From a checkpoint of a small contrastive audio-text model.
Model: 6.21M parameters, log mel input, encoder arch convformer, encoder activation gelu, encoder widths [64, 128, 256], text encoder norm rmsnorm.
Training: ademamix at rate 0.00105, 9000 steps, batches of 256.
Data: trained on synthesized solo parts of chorales (CocoChorales), 39062 training examples, 59.0 epochs.
Rows from block 5 of the audio encoder, named by matrix and row number. Each number is 50 + 15 x the weight over its row's rms, rounded and kept within 0 to 99. All counts start at 0.
# pw2: token mixer project (encoder.blocks.5.mixer.pw2.weight, 128x256), inputs 128-255
pw2.0:79 48 34 46 62 33 14 44 29 52 59 31 62 52 35 32 77 71 29 57 46 55 49 35 35 22 54 35 77 59 40 58 41 52 48 44 59 66 62 54 54 69 57 25 12 51 78 50 45 17 71 59 33 68 67 75 52 56 59 30 53 57 64 90 32 37 45 68 49 34 51 43 15 47 73 42 29 40 46 51 42 14 62 53 52 40 63 57 66 57 72 52 47 54 54 67 25 51 72 49 78 66 72 62 58 66 52 41 68 55 58 32 61 67 57 61 67 63 41 45 53 48 37 66 41 28 68 28
pw2.1:30 54 54 38 42 00 54 44 53 66 72 56 52 37 55 47 41 92 35 65 55 28 53 21 56 49 13 47 20 54 30 52 68 68 39 56 71 61 73 41 60 58 42 26 43 55 55 62 47 69 54 41 42 34 91 56 44 44 42 52 50 47 39 70 42 61 77 60 82 43 38 27 39 47 53 49 53 51 44 49 48 53 45 45 40 57 80 57 59 59 53 56 73 49 32 42 62 46 51 38 93 36 68 56 69 40 46 46 11 28 48 44 53 33 86 35 45 64 59 55 32 53 29 69 54 42 53 64
pw2.2:59 57 38 73 46 52 59 43 42 51 45 58 46 43 39 49 56 30 54 42 61 39 36 39 38 81 78 61 56 46 64 44 54 18 42 69 81 26 47 46 51 52 66 68 79 49 39 42 53 38 66 44 47 50 41 77 52 44 64 67 62 46 56 40 54 34 16 48 43 39 37 78 15 71 41 68 49 37 74 61 37 23 22 44 50 57 38 46 53 11 47 49 34 46 60 54 71 42 25 56 45 40 32 58 50 45 57 55 71 70 47 43 47 37 54 47 27 57 72 48 29 90 70 13 66 58 49 61
pw2.3:51 46 58 72 66 31 66 45 26 54 13 91 69 36 50 47 76 09 61 49 40 45 45 45 36 46 45 53 54 55 78 43 33 23 52 55 62 22 78 46 36 67 59 34 47 54 45 37 83 38 45 37 52 53 95 78 67 53 44 51 50 32 51 54 50 31 39 33 44 34 52 78 19 52 51 39 60 64 53 37 61 01 79 35 64 39 39 45 41 44 20 52 32 64 59 78 50 70 44 60 54 31 38 43 53 64 48 55 52 59 62 50 32 32 54 63 54 61 34 47 33 50 26 33 57 56 52 46
pw2.4:54 45 37 30 50 68 57 54 58 52 50 69 35 53 47 58 55 51 49 54 45 57 39 39 53 77 65 71 00 34 49 53 65 63 64 76 66 47 62 44 63 50 68 38 85 48 76 69 68 52 69 60 44 28 54 44 46 53 61 36 39 26 34 54 82 41 38 59 69 57 67 54 16 70 69 60 62 42 65 92 54 22 41 61 46 49 62 55 49 48 47 52 65 36 63 65 68 69 36 49 26 83 39 28 39 65 43 48 30 56 51 60 43 57 57 39 64 65 37 46 42 70 20 28 82 81 39 53
pw2.5:82 68 29 51 31 55 66 49 23 53 45 46 51 78 53 51 60 57 42 56 46 47 25 41 46 49 32 60 35 49 76 48 50 42 71 57 30 56 31 52 53 40 78 44 68 27 71 51 81 40 91 56 37 58 56 26 51 42 38 60 44 34 56 73 61 29 39 35 50 52 37 17 30 51 73 50 47 43 48 80 30 37 49 61 44 67 41 53 47 88 65 52 69 53 43 28 56 75 18 55 57 58 76 48 34 49 48 48 45 38 39 46 41 44 59 34 25 81 33 48 37 48 26 60 81 27 38 17
pw2.6:30 53 37 68 36 68 60 48 45 51 70 34 25 61 43 30 54 75 60 41 61 67 36 62 46 74 60 52 41 67 56 41 52 75 38 48 66 79 37 61 39 35 68 48 80 45 58 66 45 69 50 61 49 63 21 24 46 53 64 58 55 47 49 41 43 35 17 35 35 28 61 41 61 51 45 73 50 51 73 75 36 26 57 44 74 59 76 51 51 37 73 47 68 53 64 54 73 42 65 61 26 72 43 75 36 53 48 49 43 66 46 37 58 67 50 44 76 57 22 49 57 46 32 17 72 37 52 61
pw2.7:43 61 67 30 32 37 27 53 15 36 33 23 47 60 51 49 41 56 32 58 56 41 41 48 48 17 18 59 49 48 42 43 59 64 70 50 57 67 71 38 61 40 40 41 34 50 54 75 27 56 46 62 57 59 44 50 70 46 29 38 48 60 41 50 68 55 71 42 60 41 48 40 50 44 65 33 21 41 46 50 40 43 55 64 41 66 31 62 48 87 47 54 57 50 50 35 23 69 61 56 38 23 40 50 47 55 39 51 39 57 47 48 53 60 39 60 46 63 23 44 40 30 67 72 53 24 45 46
pw2.8:29 28 24 58 43 74 61 55 52 46 49 43 52 30 44 55 37 35 68 33 70 42 59 66 49 46 78 50 53 35 57 48 52 37 49 79 43 54 78 44 26 54 73 39 75 67 51 43 47 50 58 40 41 57 21 55 54 52 48 44 55 31 52 26 72 48 12 20 50 52 51 72 34 52 40 50 71 53 54 74 65 33 53 44 34 52 26 55 43 00 27 56 15 50 89 73 60 57 52 58 25 65 28 41 35 57 52 57 74 75 51 36 49 30 16 52 58 50 27 45 39 47 49 35 54 42 56 40
pw2.9:97 48 37 60 25 45 21 51 20 45 38 57 53 60 52 37 54 50 35 57 47 48 23 48 49 35 43 42 81 48 48 60 67 69 58 31 61 47 48 49 41 69 53 28 49 47 64 69 67 47 63 84 51 71 64 53 51 53 44 21 49 81 81 65 03 58 55 36 48 41 63 32 13 31 42 34 37 47 47 69 32 25 46 41 50 52 51 55 60 65 68 56 70 68 29 51 47 66 68 50 71 51 75 51 51 40 37 38 40 35 53 54 64 46 58 46 45 58 59 54 63 43 25 61 48 21 46 32
pw2.10:63 53 42 64 48 65 70 68 64 57 60 57 56 52 61 63 48 51 57 44 54 63 68 49 58 54 34 40 46 47 42 48 48 19 59 53 27 65 42 54 56 49 52 61 49 53 47 35 75 51 99 34 25 34 34 42 45 60 53 67 49 51 35 66 96 59 62 68 63 64 54 43 62 46 68 58 71 46 66 48 55 78 35 61 21 56 61 45 49 46 57 51 48 51 50 52 50 35 23 51 63 75 60 51 62 35 55 51 54 53 52 48 77 23 51 50 44 49 46 50 48 65 49 42 15 48 51 04
pw2.11:56 47 27 60 52 75 65 42 50 42 67 70 47 65 48 50 69 60 65 36 44 68 56 60 37 80 92 59 31 43 54 48 56 60 62 58 40 67 32 61 53 44 83 37 76 35 53 34 67 44 56 37 51 43 36 27 33 41 58 65 37 53 58 61 48 50 00 45 46 47 46 70 37 72 55 60 52 39 63 70 31 35 31 54 42 44 43 41 47 54 70 42 45 44 56 60 79 62 27 42 49 94 39 51 32 44 54 52 72 67 51 48 43 69 39 44 42 62 38 50 47 53 31 22 66 47 44 31
pw2.12:21 56 63 51 70 60 66 40 61 38 50 47 30 49 63 57 20 59 68 44 54 31 48 63 44 66 51 61 02 53 30 56 53 63 35 68 25 53 50 34 57 41 31 60 58 57 38 43 24 58 25 36 55 23 40 12 55 38 42 71 59 48 27 13 61 55 42 34 44 57 73 87 83 64 60 50 59 50 42 42 38 95 54 39 42 58 41 44 26 44 49 50 40 45 36 63 63 63 52 44 36 39 16 47 60 57 46 59 71 54 48 55 35 44 28 59 51 63 70 51 25 64 50 42 70 70 42 55
pw2.13:61 42 60 23 55 66 65 55 41 57 45 48 34 17 58 46 30 44 61 50 56 59 42 55 65 36 69 47 46 31 61 51 70 38 51 69 06 49 21 45 60 59 33 57 50 44 36 38 42 68 36 57 61 30 35 11 62 49 37 52 54 32 39 31 38 59 71 33 46 86 62 33 99 60 48 54 82 52 32 28 53 99 39 61 51 34 39 53 38 70 47 61 58 45 39 42 58 54 44 53 60 47 36 38 50 67 48 58 47 31 36 66 42 50 39 52 23 42 50 45 46 39 46 64 60 64 45 44
pw2.14:46 33 27 54 27 44 37 43 56 49 66 46 68 54 49 49 56 62 43 63 32 67 49 50 48 67 93 52 46 58 54 54 39 99 44 37 77 51 60 61 37 54 68 35 65 37 46 64 81 37 27 59 53 68 51 87 42 51 51 30 50 51 62 58 40 63 23 41 39 29 62 60 31 48 44 54 53 57 45 70 59 00 48 35 46 35 49 50 50 27 61 46 55 62 59 65 69 50 39 50 37 68 60 24 46 47 49 53 58 47 53 54 40 36 49 44 64 32 49 56 55 28 59 32 52 44 39 79
pw2.15:74 45 54 43 40 43 68 52 52 48 66 32 44 40 59 44 17 68 56 47 39 41 35 40 70 45 65 55 41 33 56 42 68 53 55 58 34 45 08 28 49 60 50 47 63 42 50 52 28 45 77 68 28 42 54 56 63 47 32 37 52 34 37 46 83 68 51 51 70 80 54 40 53 52 57 63 45 47 52 61 62 81 25 34 27 49 69 48 63 46 41 42 60 58 61 42 55 46 32 46 57 25 64 26 58 43 42 53 54 21 42 55 69 52 64 40 41 61 69 54 48 76 62 47 54 69 57 22
pw2.16:43 62 33 53 20 60 58 61 50 62 98 51 53 32 39 53 46 74 59 47 44 50 69 57 67 71 68 69 56 65 66 56 39 74 30 36 51 65 47 36 77 41 74 63 82 49 43 48 64 51 52 45 45 47 36 45 69 44 62 71 39 58 45 52 42 58 41 41 71 59 58 57 56 39 51 58 42 64 51 62 59 60 38 32 47 28 85 46 38 41 71 42 73 54 71 38 61 21 27 64 66 67 56 20 77 54 61 49 41 48 76 45 61 29 62 55 44 26 63 58 55 59 62 36 33 54 38 71
pw2.17:31 46 60 68 19 57 50 50 58 45 30 40 48 35 51 61 24 34 33 67 65 43 55 28 70 69 38 47 50 43 63 51 55 25 29 32 72 25 31 57 60 57 54 62 56 33 29 45 46 21 79 42 35 37 39 85 55 52 60 58 55 58 41 39 59 36 59 74 51 42 56 44 69 35 64 74 82 67 79 34 61 67 43 34 50 58 41 43 43 58 21 31 29 55 74 42 56 00 36 50 43 40 63 28 48 50 51 30 49 40 70 66 62 38 37 61 30 56 64 47 33 59 91 38 57 77 45 67
pw2.18:60 56 16 91 33 66 19 56 13 52 50 37 44 70 42 59 87 67 38 61 38 56 24 57 48 33 56 47 71 34 47 65 47 64 50 31 50 57 23 46 78 42 64 24 34 48 50 63 84 38 61 60 44 60 29 42 57 56 35 53 45 38 48 86 47 66 42 50 47 37 44 37 25 51 72 31 46 42 22 70 33 37 58 45 50 34 45 46 46 82 80 49 66 46 72 57 35 41 11 40 47 73 54 33 32 44 61 43 55 47 45 37 76 64 46 59 19 49 46 42 36 29 51 73 47 48 39 32
pw2.19:18 56 73 58 30 62 41 43 43 46 46 44 30 39 45 49 50 56 38 71 28 78 29 41 41 76 69 51 55 43 55 39 52 45 39 45 59 40 09 68 49 46 54 54 54 41 39 46 33 65 23 60 64 63 29 51 49 50 57 77 54 48 06 34 58 73 43 80 33 60 54 53 70 79 40 66 39 27 57 50 47 56 31 47 72 28 44 51 59 45 38 18 28 55 93 61 52 22 47 44 24 40 38 56 21 52 55 49 48 88 50 62 42 63 39 67 44 55 16 45 42 49 87 21 74 48 47 58
pw2.20:56 50 65 43 37 33 56 41 65 64 55 58 67 52 60 36 50 64 12 99 36 43 47 09 50 44 18 42 36 28 57 60 63 42 73 45 53 32 43 61 44 69 44 50 42 49 54 56 67 56 66 59 39 55 72 74 65 48 34 47 53 43 40 54 93 77 74 99 68 66 53 39 41 41 47 54 76 37 44 49 77 57 40 61 33 57 51 56 41 36 28 51 40 48 55 50 33 57 32 56 59 40 82 50 48 38 51 55 25 69 45 67 54 13 55 43 38 48 64 47 38 44 56 46 42 53 31 40
pw2.21:44 71 46 72 56 51 41 50 35 50 29 46 35 75 43 24 79 61 51 46 35 58 53 39 55 42 66 47 56 45 40 45 60 34 50 53 52 58 28 52 67 38 44 51 41 47 73 62 76 67 55 73 47 66 30 32 60 45 57 63 52 29 41 75 74 07 53 65 36 35 48 61 40 57 40 47 55 50 68 55 42 09 65 61 66 50 62 53 53 47 50 36 43 46 76 61 35 75 83 52 01 73 37 88 25 60 55 48 32 64 44 47 59 93 67 50 80 31 30 36 66 28 24 52 54 67 50 29
pw2.22:39 34 60 45 36 50 59 58 62 50 50 47 26 55 62 53 60 58 55 29 72 65 60 48 55 34 21 38 42 39 42 53 76 48 48 55 52 65 69 50 41 41 25 34 58 62 67 79 36 78 49 62 61 58 31 25 29 63 59 11 52 44 51 67 42 48 73 55 60 39 66 17 73 31 39 57 82 59 50 48 42 78 49 63 50 64 73 39 58 40 52 66 57 54 39 44 35 54 55 38 67 71 50 50 29 39 49 53 13 57 44 49 62 50 55 38 62 45 53 53 39 48 26 56 41 39 57 77
pw2.23:31 44 43 20 49 44 87 60 31 46 66 34 30 34 50 35 15 69 75 07 51 56 37 49 51 62 68 47 43 65 78 39 61 59 36 60 37 58 25 60 14 42 62 58 79 38 64 42 28 80 39 68 53 43 29 37 49 64 48 62 53 44 35 26 61 32 56 35 44 74 44 28 70 62 42 79 63 51 59 64 64 69 39 38 65 43 78 50 70 29 44 43 75 66 66 49 71 41 58 63 36 41 26 63 49 61 41 55 16 48 51 66 43 43 59 53 58 48 60 50 65 75 47 33 61 69 64 55
pw2.24:48 55 32 56 66 75 41 56 17 54 67 55 40 43 46 29 40 74 53 45 62 36 46 67 54 79 61 62 57 74 46 50 46 73 34 45 48 74 35 41 65 53 74 41 79 59 47 50 60 66 34 51 62 53 20 00 75 49 44 78 58 68 59 28 17 55 26 18 55 53 61 62 45 37 37 53 39 47 41 64 45 53 55 51 63 45 53 57 44 49 74 58 63 48 47 74 64 53 58 53 59 74 51 56 79 59 48 43 58 61 61 59 62 56 42 57 46 48 54 47 69 39 36 35 79 31 53 47
pw2.25:86 60 36 63 53 24 37 53 24 57 48 53 62 41 39 44 73 39 36 57 66 45 48 53 36 47 58 34 96 57 68 57 40 61 45 27 60 48 57 52 48 49 70 57 45 63 54 46 76 27 86 59 50 67 45 66 58 61 42 68 49 74 57 65 30 47 24 52 63 57 50 51 20 47 27 60 41 49 52 51 49 31 63 45 51 64 42 38 55 34 64 56 40 62 52 65 42 32 56 50 60 66 39 55 79 48 45 38 60 65 52 43 78 22 68 73 52 59 73 50 37 59 55 24 24 42 69 30