Weights of a small contrastive audio-text model.
Model: 6.21M parameters, log mel input, encoder arch convformer, encoder activation gelu, encoder depths [2, 5, 5], encoder widths [64, 128, 256], text encoder width 128, text encoder activation gelu_tanh.
Training: ademamix at rate 0.00105, 9000 steps, batches of 256.
Rows from block 5 of the audio encoder, named by matrix and row number. Each number is 500 + 25 x the weight over its row's rms, rounded and kept within 0 to 999. All counts start at 0. Numbers have three digits each. After the name is the row's rms in percent of the matrix's.
# pw1: token mixer expand (encoder.blocks.5.mixer.pw1.weight, 256x128), inputs 64-127
pw1.66 095:536503500489508486519496516493439490471510502544490497517502496462506483497470472479517494512498525483512477497525499516471532503516495492506533486420463503525495545482528517535512502534493465
pw1.67 096:520488526451459487478538503532459500498467532540493503525561505440462479457517487527513530469495504515476499480514469548467531495476514492508481508463522495497535508475491496482488470488448507
pw1.68 047:531495452467512522522535483466456545535504547507517433538557532476510498485506514534490470495521542443532502477551530507493489530496524542500472487519533498512509510473498525506534492507491473
pw1.69 083:491544477488550524483552556496498506502490510494520460532527480494442476483532511508518489507441473483480515486470489489542514511505543508501472546485518505455486495482468490507477486521540479
pw1.70 114:516524528494515447507513529525483569476481476475543469505521496484490521534538542515488528477505482523523522498476532498467504480498489491508488487520521510484559551496486520494486488523505443
pw1.71 116:499536527486494504496505538505459490494475544533500466480520542491506473543552523509504526499507469541468561502452470481541506508507539460495476510488503475523552484499485495499479443465466486
pw1.72 109:509515546489519511500490529510485578504479508519509513490489469499492437518500518490543517526537462521479546490528490508518539519510490522459523455503518432486505514500453540496498529508494488
pw1.73 070:491496454471536525487543501496493510508535498528510467581560526492477509511488530557487524500483513473543473495477537508529506511493494509516470504487495520494496489442509506498540472524477468
pw1.74 096:495489529458463525456532472515483496503468544513488473518520507463447478413527499494472524518488507485487464516519454557486486470478530522526460519468528518469450540483480469502509471481470506
pw1.75 078:522502493474477493525524478479476500541524533527525464482517542518492533450505486473487495506538536461520483484536498506482449491522486488505497463468476476478512500500527494524517489464465514
pw1.76 137:526522486488484490501545516516465520481484496505503473517512506453456504476541520518492511520479485490491488510494450528493474488465485504504483522482527534452466505492475497475490478520495486
pw1.77 090:464527498457477497508477496479473514510547502506515465489516472511494492498482526522515525503498523493538506493564526529512495487463482550502481484530515479476467520469518528528513496536497470
pw1.78 089:511490470441526470516544491506488552463492522489521471558513535482511507492554496499533519500490515502524479510478491472478481501517497482494462499468534536501502504485456507475504493510477457
pw1.79 087:510500463462496529517534494487493506481522522503511478546490535502511503470502506517497482506501487467524457479481471506520456516523467491527456517480527508449500474480486498518513523506512473
pw1.80 091:522529486448506491538552555521466532491445518529531487526556470457451469475549504479485485515489538484497526505524474501503480514483484517498508515494494518459454480499467553477495473507482467
pw1.81 087:523513502478499485507555466510461506497460534473512455536498505473520498515511524518478514500542497490475499469485560509472520508535533500516493485485514519468522528515488488541490471553476443
pw1.82 129:513498496455501476498485528523528510495502465499489483501503520477488499470553500474515537505542505443519509462474500453494487537550500501537471471504500490502525528507481456534466492443498483
pw1.83 114:465539504484523495479517539534487537478530477512507496513518484495444484485520523536488480516471479501518534531496534480523494483472474522503513536523501519495517494440492523487497474499491483
pw1.84 072:511478523486499527484509518502486511457493481536485506498528488470457533508489475557509523546550448506493516476485495539483496491486493497499492493489529482521506527466511520537482517456484485
pw1.85 104:506510482500512462488505543507493522522501503502506462536478485487542523449553548482478492462520487440479509506461540508518514513473478529525494478540533495512542511496509550491473514494512433
pw1.86 106:529492512515533521526493527489511542502491505520506462482484523519459497505513502495491495471541501477489557450490500498533547512525551444464510478515508511517501515475459524489477470471509491
pw1.87 089:566459433457493481531521532514500532487485451520522495516536517513469513467535526550480508498529494479519503471488507501533476547514480535535465499516512516469515506513474497501492517469477482
pw1.88 106:525531470478554487496533567494511520531446527507564460514515487499481470508515547514497499447494483452484536484493497482530534527495527495498509477509516493490526478480484568522473462489476444
pw1.89 087:468516545491477551508545458498464508482548515495466506507508507528523508501513474525477479530478495534486527509486459493495503465470515508513479525514501495527480520459499488478527482523507480
pw1.90 102:501546512491508459461520538518507549473501484520516441490522501509500510502534507510513498446484493501554535497485498507497532486467506473484494478491512496481525549468481551550483457470494423
pw1.91 115:535526467451496493505514539541510545480499489527518447524468506493518501505556502486489511481512490484529556501470497473514535527490498494518504471494530504515523496482455521538476503455461476
pw1.92 124:508508477487510470509501523524461488477530505541509484494497503427535500501490525484518498486505504471481522511496475500507523505464491519505522498451464492509500520507531499532522504491484477
pw1.93 100:492549451480563525517571521469473505502487550515528470555542507497454435469509509488478475515461521479471510480527523505506486527522510488488485528481501538479489473460496550503536470509499483
pw1.94 094:535488491484508490547524536477435525484522481523524469545523497471531515522535521498513511478476508495504517483474502469504520518502483501527495490518506491477538519510502479484485507530507460
pw1.95 114:535533457462515505517533548510499574494494509518541470528527483496450486468528516485507507497488524470532481495520447473487485497497469489499459501478513536456441509462475495508495466491486468
pw1.96 105:500508460465518487537500481484503518467503500498506514496490501478507493545492507535511464517503523529545506489526525466512514511525508523484512507464455498514491481456486523511514490527503485
pw1.97 108:531491499479495509516485507489464553507480490485530498491481478491534514495492499526547504450475549478561507484522521489492494537498509465511504466528517522457466527500498506512481503544514473
pw1.98 109:459491494445513498489528531507509511500496541497519486553503499504461502418545487457550492499479489473508502495488445471512451491515461515515439505466526506485478501493477488529499477481516483
pw1.99 091:450537512488540501478553534492483487477541486517503483523532510495472496474489510525451481504462489478529525517484525494519487469491501497535509543474475535508500508442519494543505449512511473
pw1.100 097:548540501454472498516475485521489518483477521527505511475504520495482455504535503483528529502507498512509525467521511520478514531517533505524464469464523461479536512507490502536492478469472497
pw1.101 088:475530536488525471493516528504460542495474532525516471538524480515519460490537474484502508528481514548500481518506488476491439505507471493455514516507483480487522504489464557504531516491486452
pw1.102 103:501516460473548490517561536491490527527474506509559455553563459498455486470495540493472478478476493444488516468514494490543508499504494523513499501507503509464514498472525524511495477504490455
pw1.103 101:532487515467499447492501529492507541480403497476521521508517507478492478481530462514493522465521517486561501483488527489495499514549531489508460504468532515505536539507462516510462479505531447
pw1.104 104:481507533479448543457532452514496487500512533497476480531510509454458467460541489499504520511487499506514483530513451533467497478478533516520457522479537500489462532504471464485493453515500486
pw1.105 084:513515500517471483509521530478489500503526519513512470488517519505520524519536530504497481467513481502464540465472519530510530503492507463493520504532509493484545522516496526483505452490533480
pw1.106 100:525494486505494479513496522516459487476519563495527481482521536468497501520486527512517510465490518507456508503518451534524485501491504480467503503457464508461477491502482483480531520501468493
pw1.107 095:518539448502554509532557533475487502516488512521529465550530454497474461479490522483485495487483504461497487490515509473512505514506477487501494520503523503456484487465520559523495501527497431
pw1.108 101:569482486501472519484503502535504512504465543482518507493493485423521519493493507506488503462552494483498471499513483553476488481472510514508496477509567538477499520525488497482522532492481483
pw1.109 104:494495495470524543486509494484511501447534490537484523482528538500476516526492473543466499539533453491542522443468525524499508487520512541522457523499475466528554500493521527504519490478502488
pw1.110 075:518506464460532486540535568511492558486466455533574450515527467487462514485490478489494468471498515463526549455497486504475499504487507523520512481484482502473495521500507527572504489498466460
pw1.111 096:494516523491466505469516485528498504498461492485506502499482513504507512508563480493580498491481489475510526530508459476526449488492509491523462487526499487506535470517494508499509470424489493
pw1.112 091:537506507523502451510490505497509519468527498487514484477500511484546512549497540488519492450533498521493524480473506541473540498509499489480525466516495485468522545504470557500498507520517463
pw1.113 098:518499519477515473530504554505485545469450526461521502490509493460505510515558534511523542466514486511511489498464480482507476498524485477507479500526529493457522509535474496488471508505530435
pw1.114 104:486554519520531465474530529527446507449507522520515485506541508499470508505515519505510476517453495542495511507477486550479488464474510453465487531496499536490529529468482546492520468511503440
pw1.115 093:505474516486527468503514538495489557440479515466538502540541527491490514533532505515502521476495498534534491504460506492472499468528494480492462514476525531503548548484448499495494492506533445
pw1.116 106:514502499491481543524483529490494508493531516484549485478499495486491533499475535553515512453470515483545511471527521547513494505466542521519497501514506501435459510501500516537493477530502488
pw1.117 125:530477444510483552505499469467505489522481511494499524521501481483510482454506491541479467530534531468450487486536514498495508510484510562495507481507512505522493496506542495469562508510461506
pw1.118 074:519519495502491506476480447464460517500529543542530478511495479531517500542518487524492481535495504522470484485540501533509505481454498508478459507459511544519515505455517558498559514505494468
pw1.119 101:551520445509475494494506475497531511514471498497491488516490468468523508489485500507495460468516554481503489462524488512475541505473526516480480479516531523499484512479509553513520461499502477
pw1.120 102:533463491442523477524521490485492582482482524490522462540521494478517506508524467530523515489541530510539488484483498482474500523513496488496486469462507518494491514488454507493498540537507472
pw1.121 094:463558521500518478479509511497478550504494531510521453525509472493514463542519526514518503521465499533513511506516485504510478489453488490476488501522493507482517497461497574480533515486491415
pw1.122 135:473466525506537489479495542496472502526530529561510477492540524545484502482477514482482517521496493505526494509534507517501487503518450493474543476515462481512511511470506529484524519497495491
pw1.123 091:490489494460476480527516485527453499495473510540518478523504497459498494501504505488513499500480498475483534493523505505507500504494536539526506507462493506498504513486519482548505490521461520
pw1.124 080:539510494494482494539494520502466519523494473528503443524474475494489521499495473488533496469503568455483502471537502488482493487483509495496468457482478535507474516491523526533477511499459465
pw1.125 076:519505494444487469552516509463441491491485523505499500503507522492475509522516516523507500472512475520530502478483524495528504479531534480507474530463500488513542506493481495529477449552541496
pw1.126 082:560522462447532513567491531478440532506490479539534490500550508493463488523505493513468497495537505477525494468518507516493519520521509502520501491464490481452514529479505541553503485534486449
pw1.127 132:524521506475532490505516536524464570492474531489557478502507485488440494514525523497484481530489490493455522483498464530485504471488519491500454498494539531465482513490482532486508474511474441
pw1.128 110:542525460444518524540513500522512536489493482543502482528491495496529471513536467478523524486546505493535514496489486450486527547526493494519469450477509460491522506494473523543495520479474467
pw1.129 074:479477511482537472464518480510457536484509503550488489535490507526550492447504459492470480541503485483526508524499525511478494524481456513537530476485473503559525525522530486486518502512501489
pw1.130 114:514505471455509497501529522521488534488481536536529461521534486508433472419532508502496505521477506470490498481512450504484476475495502522504456521448513525477457492454487482510498469490462489
pw1.131 122:516472510491516539497476507471518554523472510480503524482485480522532473505525462516556507486502533499523507518509488451521476534497503470488479478514518484510472518526476512474521493483544490
pw1.132 112:499512504518516493490514521498429503487481469523504503502520453472521496488536501482535501530472474541505485534486506481514481515464470510516540513505474425465513523531525487517520516528534495
pw1.133 106:507548471478523513483516526521500515480517482541517501520517504498465472483514472512504505479454522468565521504489523477475499508473556481545460528460501528511533491450500538526479447502500452
pw1.134 098:542530464469534522558543548479509505509498493497524499563541513501455451479497517512458534487545507457509486460489533502523530523541498528552497498490529480471530493494502501511480516511491467
pw1.135 083:475485520486514492483504535485508505482487515478513479500511514504487517515543522516482484529547431502480487453435495525539495447532472547495471492494540475510568515494472480530503546463521460
pw1.136 121:487452525503521496490483546498473512503539506529506520484509517540507514477466523515470506518489487492504529513501510498521501516512462490508546480514454512530492506499504526472490539511503520
pw1.137 063:511509478487525510497529510480471487513513496489510465537529521477467503489505496493476489498527555441467493455504527498510455512527537451524489505486471522484510504481531496488510474478500453
pw1.138 099:491481485479529513508551532494463531486524495506522462525501491476511526495505527523538473484473517473527519514487473478533491501452480488531480485506502510491485514459522512484495491531506464
pw1.139 093:518493502466511438525513501500467567469470484463518481509523519458496520524547511525489521497520489505533486491458506468502475476536503473518473486484531507486538523502497486500478501527517445
pw1.140 087:517523460500505543528522451491477510491489474508512517530534476490460503508499453485499468529470522501468509488565461533482510476482500508502501526495507545492483498480523499481541480496482513
pw1.141 086:484511478518513491541468518453507503512550490507513467475510502504475491465478570496466517462515481486514527462529513496500542510502500514458521493533508486444475544484502505512470496539553497
pw1.142 093:524508506476476545486493489480448516496500483525506526471497497478505474494543483527519533466472481515536524513483509515481480514478556522547448517477527496474513536529487507544481447529533482
pw1.143 076:477512499489482524523502511499464496519502511491530465520529461483498479509483519477516495486491505502476497509544441474537489502492465497465526505520501455436443491517502489537513518544509485
pw1.144 117:492451505499473482478504448486506541508518489475514484489508503503543533546498509522562497480498503513496515509499501502480484490487475503468488465520512523513479525508461503453513519501525523
pw1.145 115:510492481488510513485559530517486521489519491469532484560505521473481532496484518533509485478469521451524504514488459485537480470480500480519477497491527541499498514458519483503496457508478453
pw1.146 128:528491439508463554525509481484509492528510515482496517515497483429520476465502475528494476503519549438467486503547511497474486513454509556506520486523505519498459476514519502479542492501457518
pw1.147 127:522498450510453536525515486493497486528487512490494511515497475444515490463527472536502461512520557442467480510552507496483475501454501553510497481513511520509463484516517510489535504490450513
pw1.148 089:516532465457524481477541490524500559488517492530499443549507514484511478500546493492524498499499521487528559489508497449497538535487517479484483483495475499507518488464462524529494491459455470
pw1.149 092:491472511485495497498521541506487547533472563519566448515522520502506495480499519521470493453527494500530480512496497512528475525509494500481518484496505490511507472486436552505492527496482467
pw1.150 095:530532459438527524533513510510511537502490516531519452506501507494523459527544504469503518491537495506500542456499515493493525541534513494509482474481511487488526495486463514544517533464494503
pw1.151 117:564498456507477542529491462469489489531497529500487503510481468451525488462497479498470477517542562444464475483553518512462506525493504536487519479511510523516474501509520512477537504515459512
pw1.152 089:514496532480505500508475503485475548465500479512488498506475481490538500538512518516474515531551450526486548473465505524497545490520488516506509469473507469518555527484490524542492538468508470
pw1.153 104:507517526495471472504545469536493504480443501486488481513503497483498479508515529511436534529516482519451502494492527531451530486522503505509488525479533518474490529509484483513480471506449491
pw1.154 118:519535507486514506485530541504462537499471522486519493497525489481466492548517492522510501513479530510509489504527479524481456501461487479483482518509508517455477508503477569470502477495504432
pw1.155 070:485505494531503493500531470512493458522519530506483478497522534457504514458472502458464492521528487503445494484503465547473509490516496529505510502491489488466528505515540455528499507517485483
pw1.156 109:531534478441508518601498524510466525485454489519522533515512482490484454512524470515492510498543501508516523479497486470532525518522510525546496515477509443480530477504518501537504500538474459
pw1.157 081:507508498492528535507535531505461507436538504528516492498566526466487514511506515553534506525509474511494499473479480537497470475488492512495464508482489494473557507513502506481534520481504486